A small class-conditioned image diffusion model, trained from scratch.
Model: 48-pixel images, arch uvit, norm layernorm, patch size [8, 8], layers 12, width 256.
Training: adamw at rate 0.0012, batches of 384.
Data: trained on capsule endoscopy frames (Kvasir-Capsule), 42238 training examples, 149.1 epochs.
Rows from block 6 of a small class-conditioned image diffusion model, named by matrix and row number. Rows with one number belong to one neuron. Each number is 128 + 24 x the weight over its row's rms, rounded and kept within 0 to 255. All counts start at 0. Numbers have three digits each. After the name is the row's rms in percent of the matrix's.
After each neuron's rows are labels from the 100 images, of 14848 (inputs lightly noised), where the neuron reaches its highest value: "responds to" is what is common among them; "place" is the part of the image that holds the peak. Only what is clearly more common there than usual is listed. The data: capsule endoscopy frames (Kvasir-Capsule). In brackets: how many of the 100, against the usual share in percent.
# fc1: MLP up (model.blocks.6.mlp.fc1.weight, 1024x256), inputs 0-127
# fc2: MLP down (model.blocks.6.mlp.fc2.weight, 256x1024, transposed), outputs 0-127

fc1.725 111:116080083092098172112141155146120150138161126112100142130162122117133128106138159122161164111135079121119129080127134109110146156135153137118141144081146092133109114122080113102112137075144121182152122119147102123117160136111130101073133117143134105130103145138121064152095116131104133125116128143138111078118119116062117139099106152165137139158144152125086176137169140130086140120151
fc2.725 093:143122150129075088171140157109148180117100096104169133108107134136114131155159091144107118106155124131139128155077112138160075127109134160104143157143101151130142138164107145123147145129139105122149124120121127132119118188121127177163130124099108133112118146095164114120169119121142116121184173075137121142119145167105141130165144128131097161117117137141131153140130144135176142096099
responds to: finding: foreign body (25 vs 1.6)
place: bottom right (29 vs 11.1)

fc1.86 104:116096126103127134153139147116084097079103125122076126120164089105112094116144124144154120136131110082137160123119096152115126124159087129149135115115104105158111109125074118074125066160137083119115162117145156147163171150144107135109094131152131123141094099120176085127128120111112126163124184112138136076118154160117168114150123118137133162148084113129120120119136109124094108122111
fc2.86 126:126185172141134132165143177119099124152133122119152136153148089118132078120145094161122115131160118200137147151126125127079153118097138104126130121145156179164163137136115114102157101115158088115125134092140086128108144113080090140091118116120120136152151119129113143121155117087162114136166112144133122108127137107124137156093140092120114120107117109137122100094103139105157107082134
responds to: finding: ileocecal valve (60 vs 8.8); finding: reduced mucosal view (35 vs 6.2)
place: top right (29 vs 11.1)

fc1.689 101:134129118122160115114148129115132142113129132135160140128154117117100120133120138091126148118137101110144125128140156143143137143118133144137130135138104137134132134129122116124116139135151123116158139151118102128129115136119125134125121116138120119108105137189153149161122150128097103144102114123108128156135091135122107111143156136152122129122165144141140121104132130151118090166141
fc2.689 098:109151130111128170151135153102152168122167150133088127159124133147117131155118149152117152158121125136091142109168092125116131129127138120129142105138088125129108143125112144102130140102121152164149140118141132138138128148155174113147124106137139105147101089125133111105122097156137131148132134112152127127123111119082096124134137150123141121154155138124146161125172115134138111146128
responds to: finding: blood fresh (31 vs 0.9)
place: top centre (43 vs 11.1)

fc1.346 099:142125127114102153135080160080107152098100056073118124129121137119129121108118159086125130086160153124178124120162093124127136146098126159143138116134167143097168116131130091126144122126112131158149146130134137135127101087136119121119116058115160161118103095120104117158144108159114060090101113103107179125112135110108133132150111133135140126113158132140143118145111128119103139100116
fc2.346 088:104111123115105136108118082139102092137145136166161100105147136169093125150125122130126145112111158093116150123121124121092112093155111089148107181147144105206126107109070127119091133129092149143130129134103175107120084143140124128145150092150115124146120129140137133124118161183118150175162124141123139122158166150125152115140089131093131127096136138113110123124135111148120096099132
responds to: finding: ileocecal valve (30 vs 8.8)
place: top centre (34 vs 11.1); top right (32 vs 11.1)

fc1.84 099:123129127109128117096129120148090130132116109124129121122145133123085153121119120112102138111113081122111154105131096117146109142124153125124109135145133050180112116150110131138102121093142108097101139162169156179176150128136132113161117155094136110099104158113137087162116089065118136150118139107115092098127099114096119131081113122106128115114168139139109137108164113151104086163083
fc2.84 099:168129135141200153120115093096134117147130123141096127124152140182169160157133160081105145137099168120142117126130157136149137150105152107132168126149114082097094148078124097133112112136139115149146108180176172122084115159117120150171144142133091100133178104091116101079137102174120111079102127156125114150102131130111111098131148122113148109127144158145077112183144112129106150120091
responds to: finding: reduced mucosal view (43 vs 6.2); finding: ileocecal valve (40 vs 8.8)
place: top centre (28 vs 11.1)

fc1.493 108:133136131103133127074107122110115142097131130071120142161121118109136128111126165141123123130124112120155080108153098092155161166137170113134148091082073117092162110102088146142100148087136118126114151137121113131134096152129140124107138090107102106121116125148106151147169102121123104116109084142136100127119138145104077134083136161158111179118164102123160151141187115117130131121097
fc2.493 124:124130140127161100136147083137163137153115134126107161122157144158120126096117138104115120133108156142148116108121157116116114146139133087138134145122125126111104114115146121137103145115164191156158094176147112175123179135123139111191088095097094118144144185141115071111077116145097129113107142134079129103104143113157133099121126113120125095163157159130116130151136141139103100173170
responds to: finding: reduced mucosal view (62 vs 6.2); finding: ileocecal valve (29 vs 8.8)
place: bottom left (29 vs 11.1)

fc1.735 102:074127118100185110094128131090133118142108143147113105133126155113105155093116115097106136109126132078103131101122125119182118136214127139116135141135090118198116129165136122132117177147117091119130119136102152101109107170130103133166131136158107115098152154177131157118164115140127109126120123122130130152112134129122144098110136125117140158123147151161103111165168092146145120123106
fc2.735 115:082219080096127087099131151165129116113138142138131098099150098106162150141108146159132140113131138131133122118070145132149095118123110132124141145113118129120128139088130161124151118117106101109129088109095119125123133139114108133132124163132141124139108125126114112137114113114165127130180119123121129129125113143120137156172168134146136131128124154127122122125141151144174167114109
responds to: finding: blood fresh (39 vs 0.9)
place: bottom right (31 vs 11.1)

fc1.536 119:148118135143129142134107143083139124114155119112164155180131184089106112087131131086141155145119154153118069118140165125131143132095165112128117076110089158092112114099101147157129119106081108113142101127107138169128078066158112091096110140141148123097130089148132145114115148145098104122105139167108123131114099131110157131130134169110131170143108100150152150099116141142102093109110
fc2.536 106:117071117128121127107126131109097127129146145138114124135103126093139095140137127124145133143093129145136099113176148124107169109133121131097129107140080122118154082083139118170137136134084126110135109150108183146160125041145117124121142119135111099152144099162110139193196106099106124112150118162083081099133167110113150102134153123132124129131138138135133108110110148153093147134127
responds to: finding: pylorus (25 vs 3.4)
place: bottom left (30 vs 11.1)

fc1.92 100:147159146127131143101134139102083138106067110075083121137092090077108120111142169121116090117119110101142139146127131168146154146150143125128131128089169124130151132107127121131123140128143068121131186154178172150185127125151098126123119154105104112145085076142131132116117104079081131140112105132133120121078128107116147139127131118132147143189108098137092126137142133116127134139112
fc2.92 095:145132132129163140146134125121117113143135139181143169153083169165133102126115123158101155094120106159138132096116173129125137104136140127137128131130120105159154121148127086075140142100170112144127109074140104124052118085097115116148154103160101072127152159105112151096137137148123117125073116136112144149145092138129134164132140149081107098140120142130098153097174140102131099111114
responds to: finding: reduced mucosal view (57 vs 6.2)
place: bottom left (64 vs 11.1)

fc1.471 162:146137139141178148165130162118130161115140109143099111163142170105114168102095140103147143114088086136119117090136148128155141119127103153117098122133104087129087104113136081165093155133131119137142127092155123153138107080136117100129136140107168079110116145122143131072124119158081116130127192149130100112110115111140171120180134127097136133184142147160112143119164103142090099146085
fc2.471 168:111093109148128108119093107149172125124146115121123147139149132124139124148125155092140097124134095122122100158127124104140145099125131153106167119111150120092128099076115096183145118109118115113144126132151174160140129100074084087080130114118096155167145132126074132139168117127155097096192112141133098065126098131118131152147133089077134116142125161144082062135106109126110140115097
responds to: finding: angiectasia (33 vs 1.9)
place: middle right (45 vs 11.1)

fc1.24 010:134117117150145113113120121145095122128116134103109094083105094124155130148140126128132123127110131120112156157116145100093084121112149106163172142118158124072114140144101113115108088132140154146118078126092156105153141150101117122108165133132128153120115117151160137137158124100120152155132131148132116115108127193129164146108144133138096104120182108144100125117118095164131119105126
fc2.24 019:149198095085121164093121149105160132112172118140155096127135127139114100116129132111141135131108139120144190117135103119153148078133136121139085143103139144150127124144129115123207192094093134137120132101104125127128138122138131068127082130134131102138181121119126074107108148132160099142147089135133121075097141122149116111082121137144116128137093148132124115122196121146103107138142
responds to: finding: ileocecal valve (37 vs 8.8)
place: centre (27 vs 11.1)

fc1.72 089:115116129120152133116104147116132132134113108089133120150100105130124094115163152146163106130092151131108099121136082099104105153111146145158099139153115170107093122109135100133153118149134094123102109125102130135105135079153142082100114113097145095131139106130118100129068094115096154114131135140073119136128154106116097129132139170128129134166122127123155111157129102086083099147142
fc2.72 099:137168148151115127110160090131091105121120124169117118077108114156126184147140131100113150124123127108122129127151146106110064098152091094109104126130127098144132084151119118107111159123110137126145118171153120141124157160114134146145139135109074116149129132128127093102123120168107191145105120137110105098114080113153207129137122146130123111077119122117134118115131102160138148112125
responds to: finding: angiectasia (26 vs 1.9)
place: bottom right (52 vs 11.1)

fc1.750 116:155111108136140165202171137162123124112155106128108118112122102108114092124085125111148122119128072114113143147131153150108139153084103167118113098057114077097135106122112102140075160065163121123129116105127078162130145156136090102127125145132150108121105105133101106128100122138142131094087158122155119151145105137100126116140152144141122177146142154141105158130214130147070117136126
fc2.750 116:123102109105123126090121118107092126122118186112120091099116094096123118110137132185133124138157091126111131148093134116153104139194103122096116130155114190180140133132151126087118120121099082115137151155132122102123138193098123128165135135160148113081128133139122132059066145098131130167156145185133120117142155165162115141096128169167121171093105103121164156147097159144142144093126
responds to: finding: ulcer (50 vs 1.6)
place: bottom left (53 vs 11.1); top centre (37 vs 11.1)

fc1.542 088:079086077096114129126094136095121144145114072117072143164100130150139142131126152140123116145122128132142108125169108150164101132162148131111138073125116128127119106146130094111142121157111154153134136107141126136138101110121102135099123118117105118131127094074124119111125127075127148107107112128103139081096137152141123138122066118069150137133089093125152151124102119118101122116112
fc2.542 082:174105133151141079121106135106098124118115096129136117104101126136123131138154108107106144161150138139121149134062143141093147112124126152111135153142108119108108122137129165128101149162110138091093132122113081105137142113123156162133112126125155182096124081145133134158137116144112115148185156155136104119108139132098127133127139136151121128153110126109118196134076134170179157114139
responds to: finding: pylorus (45 vs 3.4)
place: top left (41 vs 11.1); bottom left (36 vs 11.1)

fc1.31 123:127115109089109123103103136103109123112110114102100123106070104095084137107139131129124123108113130093155094147149093115201136132117142123131110136101109107124146113145121128101107144161140143149115135143179135118133110151137134136151140133132106125111135120124147134135139122148138117143109078111127140159149139147096116069145101131088102148097106115073145130146121111103106149145133
fc2.31 106:094104115107151139125137131099133153078080127130114173118149144169101157155119092130152136136072122121118105123129131113158106106131134104149129120112133160113129115096163106130130148127127123148194118097100142143130144138125127153133138137154146120169092128076169134094154109160115133121116154159162179133096185147141133119127135109166159157137103138128145172169138144105123089098141
responds to: finding: pylorus (29 vs 3.4)
place: top right (100 vs 11.1)

fc1.154 128:124136130111111159136108179115135131103113153132133130128127138081124140107118112142142106135137159079137125122115106127133114141130108148147085110127120149085113075139124147091143119132116070144145141135125143100141054106149137130093125109112128132085075093162130140191128101118117076102125143138118111114116148106104137116162179134154140163140110079125109171131115113164126154100153
fc2.154 120:114165135129112176133143124128114147159123111127121131183114117142160145117130089124087106131120097115099102151174086108061165125127109113128112137137156186143121134055127143090124153148139131078112092171103129134132086158073094121127152139153099125162162110108125116095119162134117116104168092139100121124107151125130122177112124112133148157121105119144136158136109175121110136115123
responds to: finding: blood fresh (31 vs 0.9); finding: ileocecal valve (28 vs 8.8)
place: top left (55 vs 11.1)

fc1.207 012:114086167145066162139139118092149138110141157113095139133149124133194145130144114154087116120172115147119138128097143139128101135132161123181114131119126132132139136063132110110156133128147175131101115158093153105142106148173187151125139111158171131135150118152080128127137137118102137125120145140169124146121137139152129160113153108109122134115108134124133105134155119148099152138113
fc2.207 020:091134114145119117139080149148146127108093146136120079142156148139105116143104128136121146113114099118132075127125102099132116093144080142122152142122110137133126121143112128135117150148101132151126113132121141134115086125145166127155114163126134127159143141136158087114126125119119103120139124122107115136129107142070136113168161144120140148107136094121133157143111125083110116139155
responds to: finding: blood fresh (28 vs 0.9)
place: bottom right (28 vs 11.1)

fc1.692 103:214200199173177172128123129119107104114074123118150106137132105098122145111101111132120102124109092121155132109143148149125167146120125131100125124101126147121154125096123151115099129139134110091114137167215145185188130168153137138129119175141125117140099087161126154148137133125099084095104100134148123106112134101143148109158124126154124171132144086101103163132123149081121141145153
fc2.692 114:222141170192134130174116097123164109140158166113127142110131125166087136164146111107126144135134138174108120135061133111101110088117107136127135147117095136141157134134165134132119122122121134109162169128164105090083137098117121084134111139180136105100122100140104124137119099087138104169122131181118104121116132144124120139118130110153139128107115153106111104143136124132140132129122
responds to: finding: ileocecal valve (55 vs 8.8)
place: middle left (43 vs 11.1); middle right (28 vs 11.1)

fc1.69 107:154139140132146146182171140145116139116135117104109121124100107097137083130104109134131119138136073112181139134170120106100129161081110137109115114123123119070133101128107131136089154120197103128138142148129122181148124146142123119128109115125111073117107125114136062125110132106132142108087153099135135124135149113130119128143138108116085140124154118141094133114171091138120127159106
fc2.69 114:143114129113138097164120172130118137107146097138170135159104112108157095165148127167104158135140140150116146167115152122153102130116143146093163144136084102108137111134124138132140105141122072116144107111121096142113148124125132151113098123120136161127130092094143114167132081126140136108112121095139133115116121122103140133130166150110096121144111148139106162087110183146152134123126
responds to: finding: ulcer (26 vs 1.6)
place: top centre (66 vs 11.1)

fc1.248 130:141157156138145124127131177072132134095094145096102105131125106104105183118110132124147076128122095120155094104098141106171152163156119149101081128136101122122088137152133134138124133091121083139112146118158109148130108126134117127142129126091179109092098084124129133101171097138137157126125144181063128125138115144132138117146177124160154124162105116120131106175161121094151174130122
fc2.248 150:114100122121093120091112150133103146154117121144082142135118111121098150092161118110109090117141126138142084166157067146115127110120133121126122085134105185142153128118118155106140155127102143127129132162129184102133071150111106163115146140097113140135102060163135125134154185113143152179164094166110120121111161160123127116101145120134143144102107096133153095162084139138170179101112
responds to: finding: blood fresh (74 vs 0.9)
place: bottom centre (31 vs 11.1)

fc1.518 098:116154151139093125128080124070137137060098105096132088141137137130111075117135116106099093138107115124097116115098111131153101165126098115119069179167103149118160122162147123082134090149113119139135143121121102136129076106095140113108133152107118101062122088151120126117148149110123111126124113147103155142103139119152137109143116140172157157117111120141190095109111148100130146134149
fc2.518 126:139136112130186142129126133123138096144113145146125135123140115108133158147129162134158177115132143102158123130100186128151109136151136147144161123076172094132106126098152105186153124106155086121121115151152146126114192127155129112125128120154139134146141172092112117145133073143130076069118154107125134124113087092125109127159145120103120111183136135115069148137159061124092111135130
responds to: finding: blood fresh (61 vs 0.9); finding: ileocecal valve (34 vs 8.8)
place: bottom centre (40 vs 11.1)

fc1.185 094:157122112112141155135143146157124136135151080141109120143122098134120138112109106141117115115156137134107138098147048126128211121120119119163061144115126162129107116096080124093103120146142120148143144105150111156136123104115135110133114099105148109158122135117165153090112122141115135139113137085116171102116155111124150133152100100115155117176114150068120146132147111123119111133159
fc2.185 103:115138130129140153137152143117149163133113144142100116113094153088097128121129145092082131136112097154131176140171118112129157161146100138091106072166126109110123137151140136153112133124116113141133162139139155141184087109146121121126140122120128122107134102115160154084098071108100149158132141147158127135128154099152142119137131154135112174118158138166159138141138115172122140138106
responds to: finding: foreign body (31 vs 1.6)
place: top left (27 vs 11.1)

fc1.371 116:159139113113154195138118185135134138158144164087171132128110103104120083121120130106113107151136096131132140150152111166131120144096181093098123092100145134088103142144135122116122113115109093139117101147134136120128070142142100126131132156117095136146116109142111121168131118158134117092108124101160114129121150156114076122150152101092149145113149074111140149153125163205093114123110
fc2.371 114:123115109132164103121120123120126071143108139146140113111108139137104109134123163137143158129105129094155121134129167133169141119167147152133151116131135116125109124080130051187155141093135098142126115152153177113122156124156140118084122123148104147154154105161117134171147107151112111106135128136149119089108104051116138108172146157099129130160116139125099134119123113170090124124118
responds to: finding: ileocecal valve (90 vs 8.8)
place: bottom right (33 vs 11.1)

fc1.145 011:105130131139133142143128122082088097131153135065157123158116153094117102142079130086102131118113154115113135192105168099111087134134136152097171130104150120127101135181110144090151116133119156156120132102097119142163124141133154125130144142135127104169143142121132118113122138122073162134146077134103122116149120131148115160162132098118150145099138113130103163139130187141150115138117
fc2.145 020:148176073112108165122096148135152126110108107125137121146105141135104119137141107105133099142152094139159095116102113138138112093126149104134161119136095126131124132158168099120196219125117142103126120110146139082131112092130143093149145137156145154115120119116158109115116150150125134113090139128144131115126135138146101137133227137147133114085141092137130125087180130128086091112139
responds to: finding: ileocecal valve (48 vs 8.8)
place: top left (29 vs 11.1)

fc1.529 134:126142131145153195156119149148115120132140093129125135131163135098126134100139142136161125138164106086159146139162144102110145157101134144144136083089120146102084129118117105097145181111166146113099165090135125156147119168129118130122148114147093119134128134140108161115101129100114158095124144126127107136135116083117091147142175141110119115141148147089092167113178065162091133134124
fc2.529 122:154126139128163136118093115118120154125129169130119102159118121120142134138094104150130129109121135105134104135069177125186116116140144138127141110150133153116134120114152060147142115133158071094110115105141122113088122157068139099123149147190136137161177149121108134102121122182145116083182121132123165105143132100119150162150152145102131097146125141107091192122114115137135126117136
responds to: finding: foreign body (30 vs 1.6)
place: bottom left (39 vs 11.1)