Weights of a small class-conditioned image diffusion model: trained on capsule endoscopy frames (Kvasir-Capsule), 42238 training examples.
Rows from block 5 of a small class-conditioned image diffusion model, named by matrix and row number. Rows with one number belong to one neuron. Each number is 128 + 32 x the weight over its row's rms, rounded and kept within 0 to 255. All counts start at 0.
After each neuron's rows are labels from the 100 images, of 14848 (inputs lightly noised), where the neuron reaches its highest value: "patch colour" is the nearest of a few named colours to the mean colour under the peak. Only what is clearly more common there than usual is listed. The data: capsule endoscopy frames (Kvasir-Capsule).
# fc1: MLP up (model.blocks.5.mlp.fc1.weight, 1024x256), inputs 0-127
# fc2: MLP down (model.blocks.5.mlp.fc2.weight, 256x1024, transposed), outputs 0-127

fc1.387 [111  82 108 118 112 119  91 139 134 172 126 123 100 117 145 175 108 115 100 211 152  93 123 154 134 132 139 120 215 154 153 119 161  77  86  93 129 144 137 141  36 142 132 128 107 159 138 112 173  79 109 151 136 123  78 109 118 161 116  97 124 111 128 155 145 175 123 113 140 135 115 144 143 127 192 115 150 149 126 170 135 118 140 117  85 164 121 196 190 139 103 136 126  32 155 130 140 162 108 106 135 140  93 150 147 124 135 108 160 127 143 131 155 151 180 126 138 122  96 167  91 142 141 114 109 129  79 158]
fc2.387 [ 90 106  87 139 136 149  89 127 151  79 157  91 127  89 134 136  95 113 154 101 121  67 115 125 142 105 114 120 141 119 172  83 121 201  85 109 189 189 137 121 144 134 187  80 117 140  70 116 185 115  94 110  62 136  73 117 183 155 172 147  90 130 102 131 135 128 120 128 121 103 127 127 128  91 138 122 112  67  81 115 163 125 116 156 134 109 139 131 167  89  85 125 112  99  89  78  93 149 136 151 157  59 101 174  99 128 150 129 137 139 137 142 144 113 191  94 114 123 135 165  67 158 156 134  95 148 185 210]
patch colour: yellow; pink

fc1.327 [202 136 166 161 208 199 166 112 178 167 139 101 167 172 160 123 138 125 122 125 134 120 155 125 129  90 153 116 103 150 118 129 108 106 148 102 141 182 119 142  57 152 118 116 189 125 152 160  71 106  83 164 104 102 112  74 125 100 125 142 174 135  95 114  83 105  80 150 106 158 132 180 121 136 150 123 145 124 171 148 123  47 136 160 116  99 163 176 138 157 161 122 181 104 120 164 127 145 194 140 101 132  86 161 175  98 131 106 165 147 145  99  97 185 168 117  75  99 143 154 216  66 160 203 101 145  69 129]
fc2.327 [153 156 131 144 117 128 137 114 147 159  99  82 182 153 128 142 162 162 120  98 123 140 154 168 127 106 120 142  94 185 117 128  90 165 135 169 100 176 129 147 139 169 105 159 207  72 185 128  81  56 149 122 132  95 151 115 154  93 156 150  95 124 186 154 112 131 121 159 140 157 152 161 183 158  92 111  73 126 136 138 143 121 112 189 156 115 131 169 109 176 104 124  98 129  74 160 139 145 145 165  49 112  95 134 109 111 117 134 179  90 127  74 128 176 139 163 150  94 108 154 180 171 118 153  18 105 119  91]
patch colour: pink; grey

fc1.122 [148 104 153 126  90 130  69 113  97 137 104  97 154 163 166 129 153  73  83 181  88  75 109 104  78 131 152 147 128 143 107 132  79 148 107 101 167 128  56 142 142 136 172 116  93 142 104 119 135 149 116 114 147 137 133  92 154 169 118 142 110 103 113 152 108 122 107 112 100 123 134 125  90 182 142 114 115 111 146 150 170 117  95 113 107 149 132  95 111 122 163 133 137 168  37  61  91 114  77 147 110 109  70 126 126 159 109 120 103  93 140  87 136 141 134 134  94 116 101 116 171 131 151  92  82 139  92 126]
fc2.122 [ 89 141 121 128 203 106 112 139 116 143 121  86 107 201 128 154 151  89 157 200 135 112 131 142 111 132 178 116 158 126 132 147 136  94 112  64 160 104 208 146  90 133 118 114 159  82 140 111 161  99 170 110 137 122 110 113 183 145 170 160 106 140 152 163 105 148 129 139 145 135 145 167  55 115 163  87 117 117 152  97 132 158 114  88 146 133 124  90 160 171 127 156  99 141 116 136  82 110 108 121 133 136  90 132 146 144 149 142  47 160  96  77 110 124 148 152 147 124  90 147 149 141  91 117 109 100 143 110]
patch colour: grey

fc1.499 [ 71  56  82  89 107 136 124 144 148 138 127 161 157 164 143 122 125 164 121 141 138 124 196 153  96 117 125  87 193 157 137 187 142 137 163  66  93 139 119 147 113 143 121 118 113  94 148 161 130 104 109 165 117 134 123 127 100  84 136  86  88 124 104 124 189 159 167 103  88  95 100 114 105 100 144 100 119 104 140  67  96  97 133  86 137  84 105 120 120 164 115 129 120  80 144 105  72 126 142 154 143  97 127 110 167 129 131 139 108 100 214 114 146 179 118 148 134 100 136 157 127 128 124 144  99 165  72 143]
fc2.499 [146 133 143 112 101 104 162 124 176 108 131 171 107 130 101  55 155 120 117 114 107  98 113 131 152 184 106 104 132 135  86 157 180 138 181 140 133 111  51 112  99 180 160 141 141  91 144 133 134  86 145 200  86 145 114 153 114  82 180 107 118 166 138 113 107  96 126 174 164 150 232 156 173 122 146 110 129 202 125  95 116 135 166 145 185 133 103 149  92 170 117 118 130 123 120 109 103 140 114  97 113 144  88 122  99 157 173 135 128 137 124  90  90 123  98 209 140 129 162 134 174  50 153 163 145 144 144  72]
patch colour: orange

fc1.343 [ 83  81 117  82  92 101  79  61 124  75  96  83  33  91 134 106  78 124  90 160 135  58 130 142  55 123 136 146 148 165 146 145  84 105 156  58  88 172 119 139 122 172 165 131 113  84 107 122 143 119  99 117 178 141  72  81  89 159 141 162 111 138  83 169 153 218 147 148 170 177 199 206 156 167 141 130 122 135 144 133  85  91 176 119 121 142 170 142 164  90 131 143 149  73 123 154  88 149 141 142 140 108  97 112 150 181 129 108 167 139 187 154 146 186 154 102 148 120 132 173 108 132 141 141 104 156 120 162]
fc2.343 [ 95 117 140 157 139 112 197 131 191 139 158 178 151 160 181  63  80 138 141 140 148 168 117 140 114 146  93 139 122 111 125 157  42  99 149  99  87 127 189 143 130 153 109  40 114 125 104 126 109 146  87 175 151  82  97 160 132 102 133 130 140 140  56 156 124 165 101  90 119 113 106 143 114 110 104 103 152  74 114  82 133 164 162 117 126 151 114 125 123  97 186 145 144 112  84 111 127 110 181 151 109  99  80 148 170 153 176 137 130 101 140 129 119 150 129 119 134 110 121 168 145 127 147 134  90  74  92 213]
patch colour: pink

fc1.485 [122 118 143 124  94 108 136 147 132 136 103 129 107  70 161 122 120 142 133 220 170 116 122  69 143 213 122 183 207 191 120  69 130 107 162 101  91 163 157 130  88 131 136 124 109 124 100 108 123 130 168 104 159 109 147 132 143 194  98 154 166 156 187 155 135 175 165 143 109 161 144 143 131 125 164 149 137 141 122 121 139 103 170 171 205 156 125 179 147 121 111 117 100  94 163 146 166 101  73  92 140 152  85 140 164 167  98 111 177 154 154 120 110 142 125 185  98 130 123 133  89  88 121 116  88  80 145 132]
fc2.485 [112 122 124  97 161 175 154 119 129 148 157 155 127 145 145  85 131 146 110 127 138 117 109  90 102 139 177 133 122 159 130 193 154  95  98 131 158 139  98 146  99 120 158 140 123 114 134  98 134 131 125 108 145 174 101 100  46 123  99 111 100 127 158 161 143 221 125 141 117 117 147  90 127 125 112  87 197 144 142  71  70 161 125 189 136 114 150 104 163  84 169 129 104 149 102  85 156  86 123 126 102  91 122 170 145 111 114 125 165 124 170 158 174 119 146 114 102 126 206 123 136 116 134 108  86 164 100 167]
patch colour: yellow

fc1.152 [114  73  74 109 158 150 185 191 137 225 133 115 152 195 129 155 149 160 110 129 110 129 123  68 108 117 165 132 134 158 111 155 124 138 121 185 181 149 144 123  66 116 114 106 156  98  81 157  90 133 127  72  99 108 110 149 121 134 120  85 131 124 125 131  94 129  77 133 122 124 101 100 183 156 135  99 144 130  95 131  98 146 130 176  96 148 134 178  68 190  94  79 133 136 118 158 147 146 100 143 147 107 124 122 137  44 144 129 119 156  66 124  84 119 138 137 101 161 136 186 142 123 144 165 118 104 131 136]
fc2.152 [126  93  96  89 101 149 157 138 143 152 122 140 210 148 105 143 124  88 111 151  45 145 131 168 162 126  99  75 120 125 122  89 117 102 200 132 195 184  50 113  70 109  66 129 101 126 100 138 173 155 128 112 173 124  89 137 119 150 153  91  99 164 177 185 127 130 119 189 129 142  76 160 143 180 141 102 172 129 117 106 102  69 125 175  95 122  60 115  88 119 133 150 141 160 137  93 114  97  90  85 134 148 126 113 146 115 142 110  89 132 128 128 105  97 136 128 133 146 124  87 146  46  79 161 193 136 103 139]
patch colour: grey

fc1.668 [119 150 109 132 121 135  33  94 116 119 115 155 120 182 100 115 148 161 143 147 106  99 163 114  99 195  70 156 143 107 115 174  76 118 109 120 124 108 165 115 130 124 140 147 109  87 153 140 125 101  73 144 109  51 111 112 158  92 169 143 157 128 118 155 102 120 119  82 166  39 188  97 168 161 155 186  96 141 144 118 122  93 109 111 169  70 141 115 103  67  98 148 136 124  67 105 129 114  95 172 171 119  78 154 130 129 107 102  98 140 104  71 139 183 156 117  88 167 152 139 130 121 132 124 133 124 101 117]
fc2.668 [117 119  80  98 125 126 148  60  73  62 173 168 136 113 127 112 194 118 109 133 159 169 124 117 128 164  97 126 160  92 178 142 159 157 119 150 177 128 167 107 115 155 119 135 103 109  81 182 117 144 123 143 161 106  99 151 144 108 164 122 180 156 132  87 112 133 134 122 155  92 157 142 180 128 126 167  30 130 125 121 145  94 100  87 139 112 100 152 149 126 109 181 112 123  93 114 129 173 151 136 150 168 115 111 155 142 116 152 124 201 100 102 159 195 117 141  65 165 138 132 125 190 164 119 142 144 134 140]
patch colour: grey

fc1.331 [178 211 161 196 252 187 173 144 137 158 226 125 152 143 182 102 107 130 133  89 168  99 135 167  89  91 143 136 100 146 184 112 116 135 176 103 201 162  98 134 137 118 154  54 131 116 132 182 136 137 109  75 146 117  98 140 140 151 129 108 148 147 132 172  25  40  83 127 102 154  93 112 112 144 150 120 171  96 122 199 112 161 153 135 141 136 112 152 139 119 141 128 170 120 129 124  66  70 155 186  99 109 121 105 101 101 131 121 102 182 146 166 125 154 146 170 137  98 136 142 171 115 166 142 142 158 155 213]
fc2.331 [165 227 206 212 173 180 120 143 126 140 173 108  65  85 145 152 142 127 148  77 112  98 150 113 150  95 137 175  98 139 159 141 119 159 106  89 138 131 104 115 136 139 140 173  86 109  65  87  83 111 125 129 126 166 101 127 187 119 178  92 142 139 142 137  28  46  92 113  83 116 134 128  90 175 139 114 150 103 123 129 127  96  60 130 149  86 166 132 136 159 140 127 103 141 131  91  84  87 164 153 114 130 143 165 125 169 117 166 112 149 106 180 130 114 126 100 107 149 105  96  86 121 120 123 103  90 165 124]
patch colour: black

fc1.707 [183 143 136 160 132 128 155 124 134 117  87 159 196  99 104 143 122 111 166 234 105 143 134 107 111 196 117 105 151 147 180 100 155  97 110 154 111 134 181 169 114 150 136 124 131  90 122 115 150 155 183 136 109 158  93 156 167 110 110 111 193 126 127 151 158 157 182 165 131 126 145 143  85  67 120 104 129 117 119  60 104  50 146 166  64 149  98 170 113  81 111  81  74  50 129  87 138 124 155  89 121 143  74 100 120 109 130 141 113 177  92  97 144  74 182 175 123 122 116  95 145 138 165  90 106 136 117 120]
fc2.707 [169 157 164 112 154 139 100 130 104 115 159 119 112 103  99  79 135  95  69 119 136 165 194 125 193 165 162  91 128 108 187 138 151  84 104 134 140  74 122 122  96 133 149 182  75 126 147  64  92 163  84  73 116  98 102  78  91 179 174  64  69  60 124 115 163 156 148 159 104 120 121 110 107  88 160 140 163 136 122 132 138 140 148 154  94  79 120  98 151  90 171  70 179 103 123  84 165 122 153 110 171 134 122 171  63 120  68 116 132 148 117 172 176 114 170  88 130 136 127 114 157  82 146 165 170 163 116 122]
patch colour: orange

fc1.528 [111 149 126 110 115 145 160 124 225  78 137 169 109 118 163 131 140 115 190  99 135  57 124  81 107 152 150 121  84 153 141 149 155 164 132 101 127  99 160 155 201 120 195 105  84 129  50 145  88 148 120 163 125 162  65 146 132 144 105 122 111 146 110 128  89 123  58  84 110  39 101  85  93 106 129 128 143 132  82 137 122 122 166 129  97 134 122 147 170 114 139 146 127  80 125 119 121  86 160 131 127 101  73  97  97 116 136 100 152 156 153 133 146 109 147 112  73 102 164 119 135 105 161 144 140 134 147 139]
fc2.528 [106 153 144 184 103  97 136 153 141 121 128 164 128  98 115 124 111 142 184 108 159  47  87 154  37 115  39 119 107 121 141 150  85 166 117  95  96 113 141 124 130 121 186 190 109 147 141 108 120 134 130 121 101 125 128 181 117 162 137 101 150  84 117 111 122 148 146  98 114  82 180  95 131 133  81 143 116  80 154 111  87 167 130 138 148 121 123 148 138 161 187  94 138 130 171 185 194 116 133 142 198 138 136 129  95 132 115 154 182  99 155  75 160 111  66  97 109  81 164 108  84 158 167  85 172 128 174 136]
patch colour: black

fc1.208 [203 199 232 173 217 183 189 117 156 119 122 116  80 109 149 151  99 124 160 164 124 125 150 100 151 151 191 140 158 124  97 104 144 124 108 123  89 128 147 125 135 104 133 172 123 107  70 131 120 141  97 121 134 111 155 145 129 100 125 153 130  96 161  97  78  96 108 139 130 128 131 136 170 139 163 162  95 169 108 107 143 151  97 103 118 155 114 134 151 148  93  86  77 114 144 108 148 102  84  87 129 150 140 158 187  99 112 106 138  99 124 116 119 130 135 155 119 172 173  95 139 107  95  97 116  83  92  44]
fc2.208 [208 161 137 110 102  87 155 136 190 138 133 142 135 120  88 134 104 193  70 126 171 116 109 141  58 132  80  84 148  81 142 111 177 102 191 167 148  86 148 134 124 128 117  95 140 174 172 130 185 147 100 133 110  79  84  83 132 172 141 122 101 143 129 128 113 139 153 121 145 153 142 150 159 120 177  92 121 108 107 149 109 134 196  98 102 100 117 170 108  89 120 204 115  88  98 101  61 170 124 138  98 158  88  88 104 157 147 108 120 135 151 158 113 127 140  87 169  92  95 160 152  66 144 138 151 153 179 199]
patch colour: grey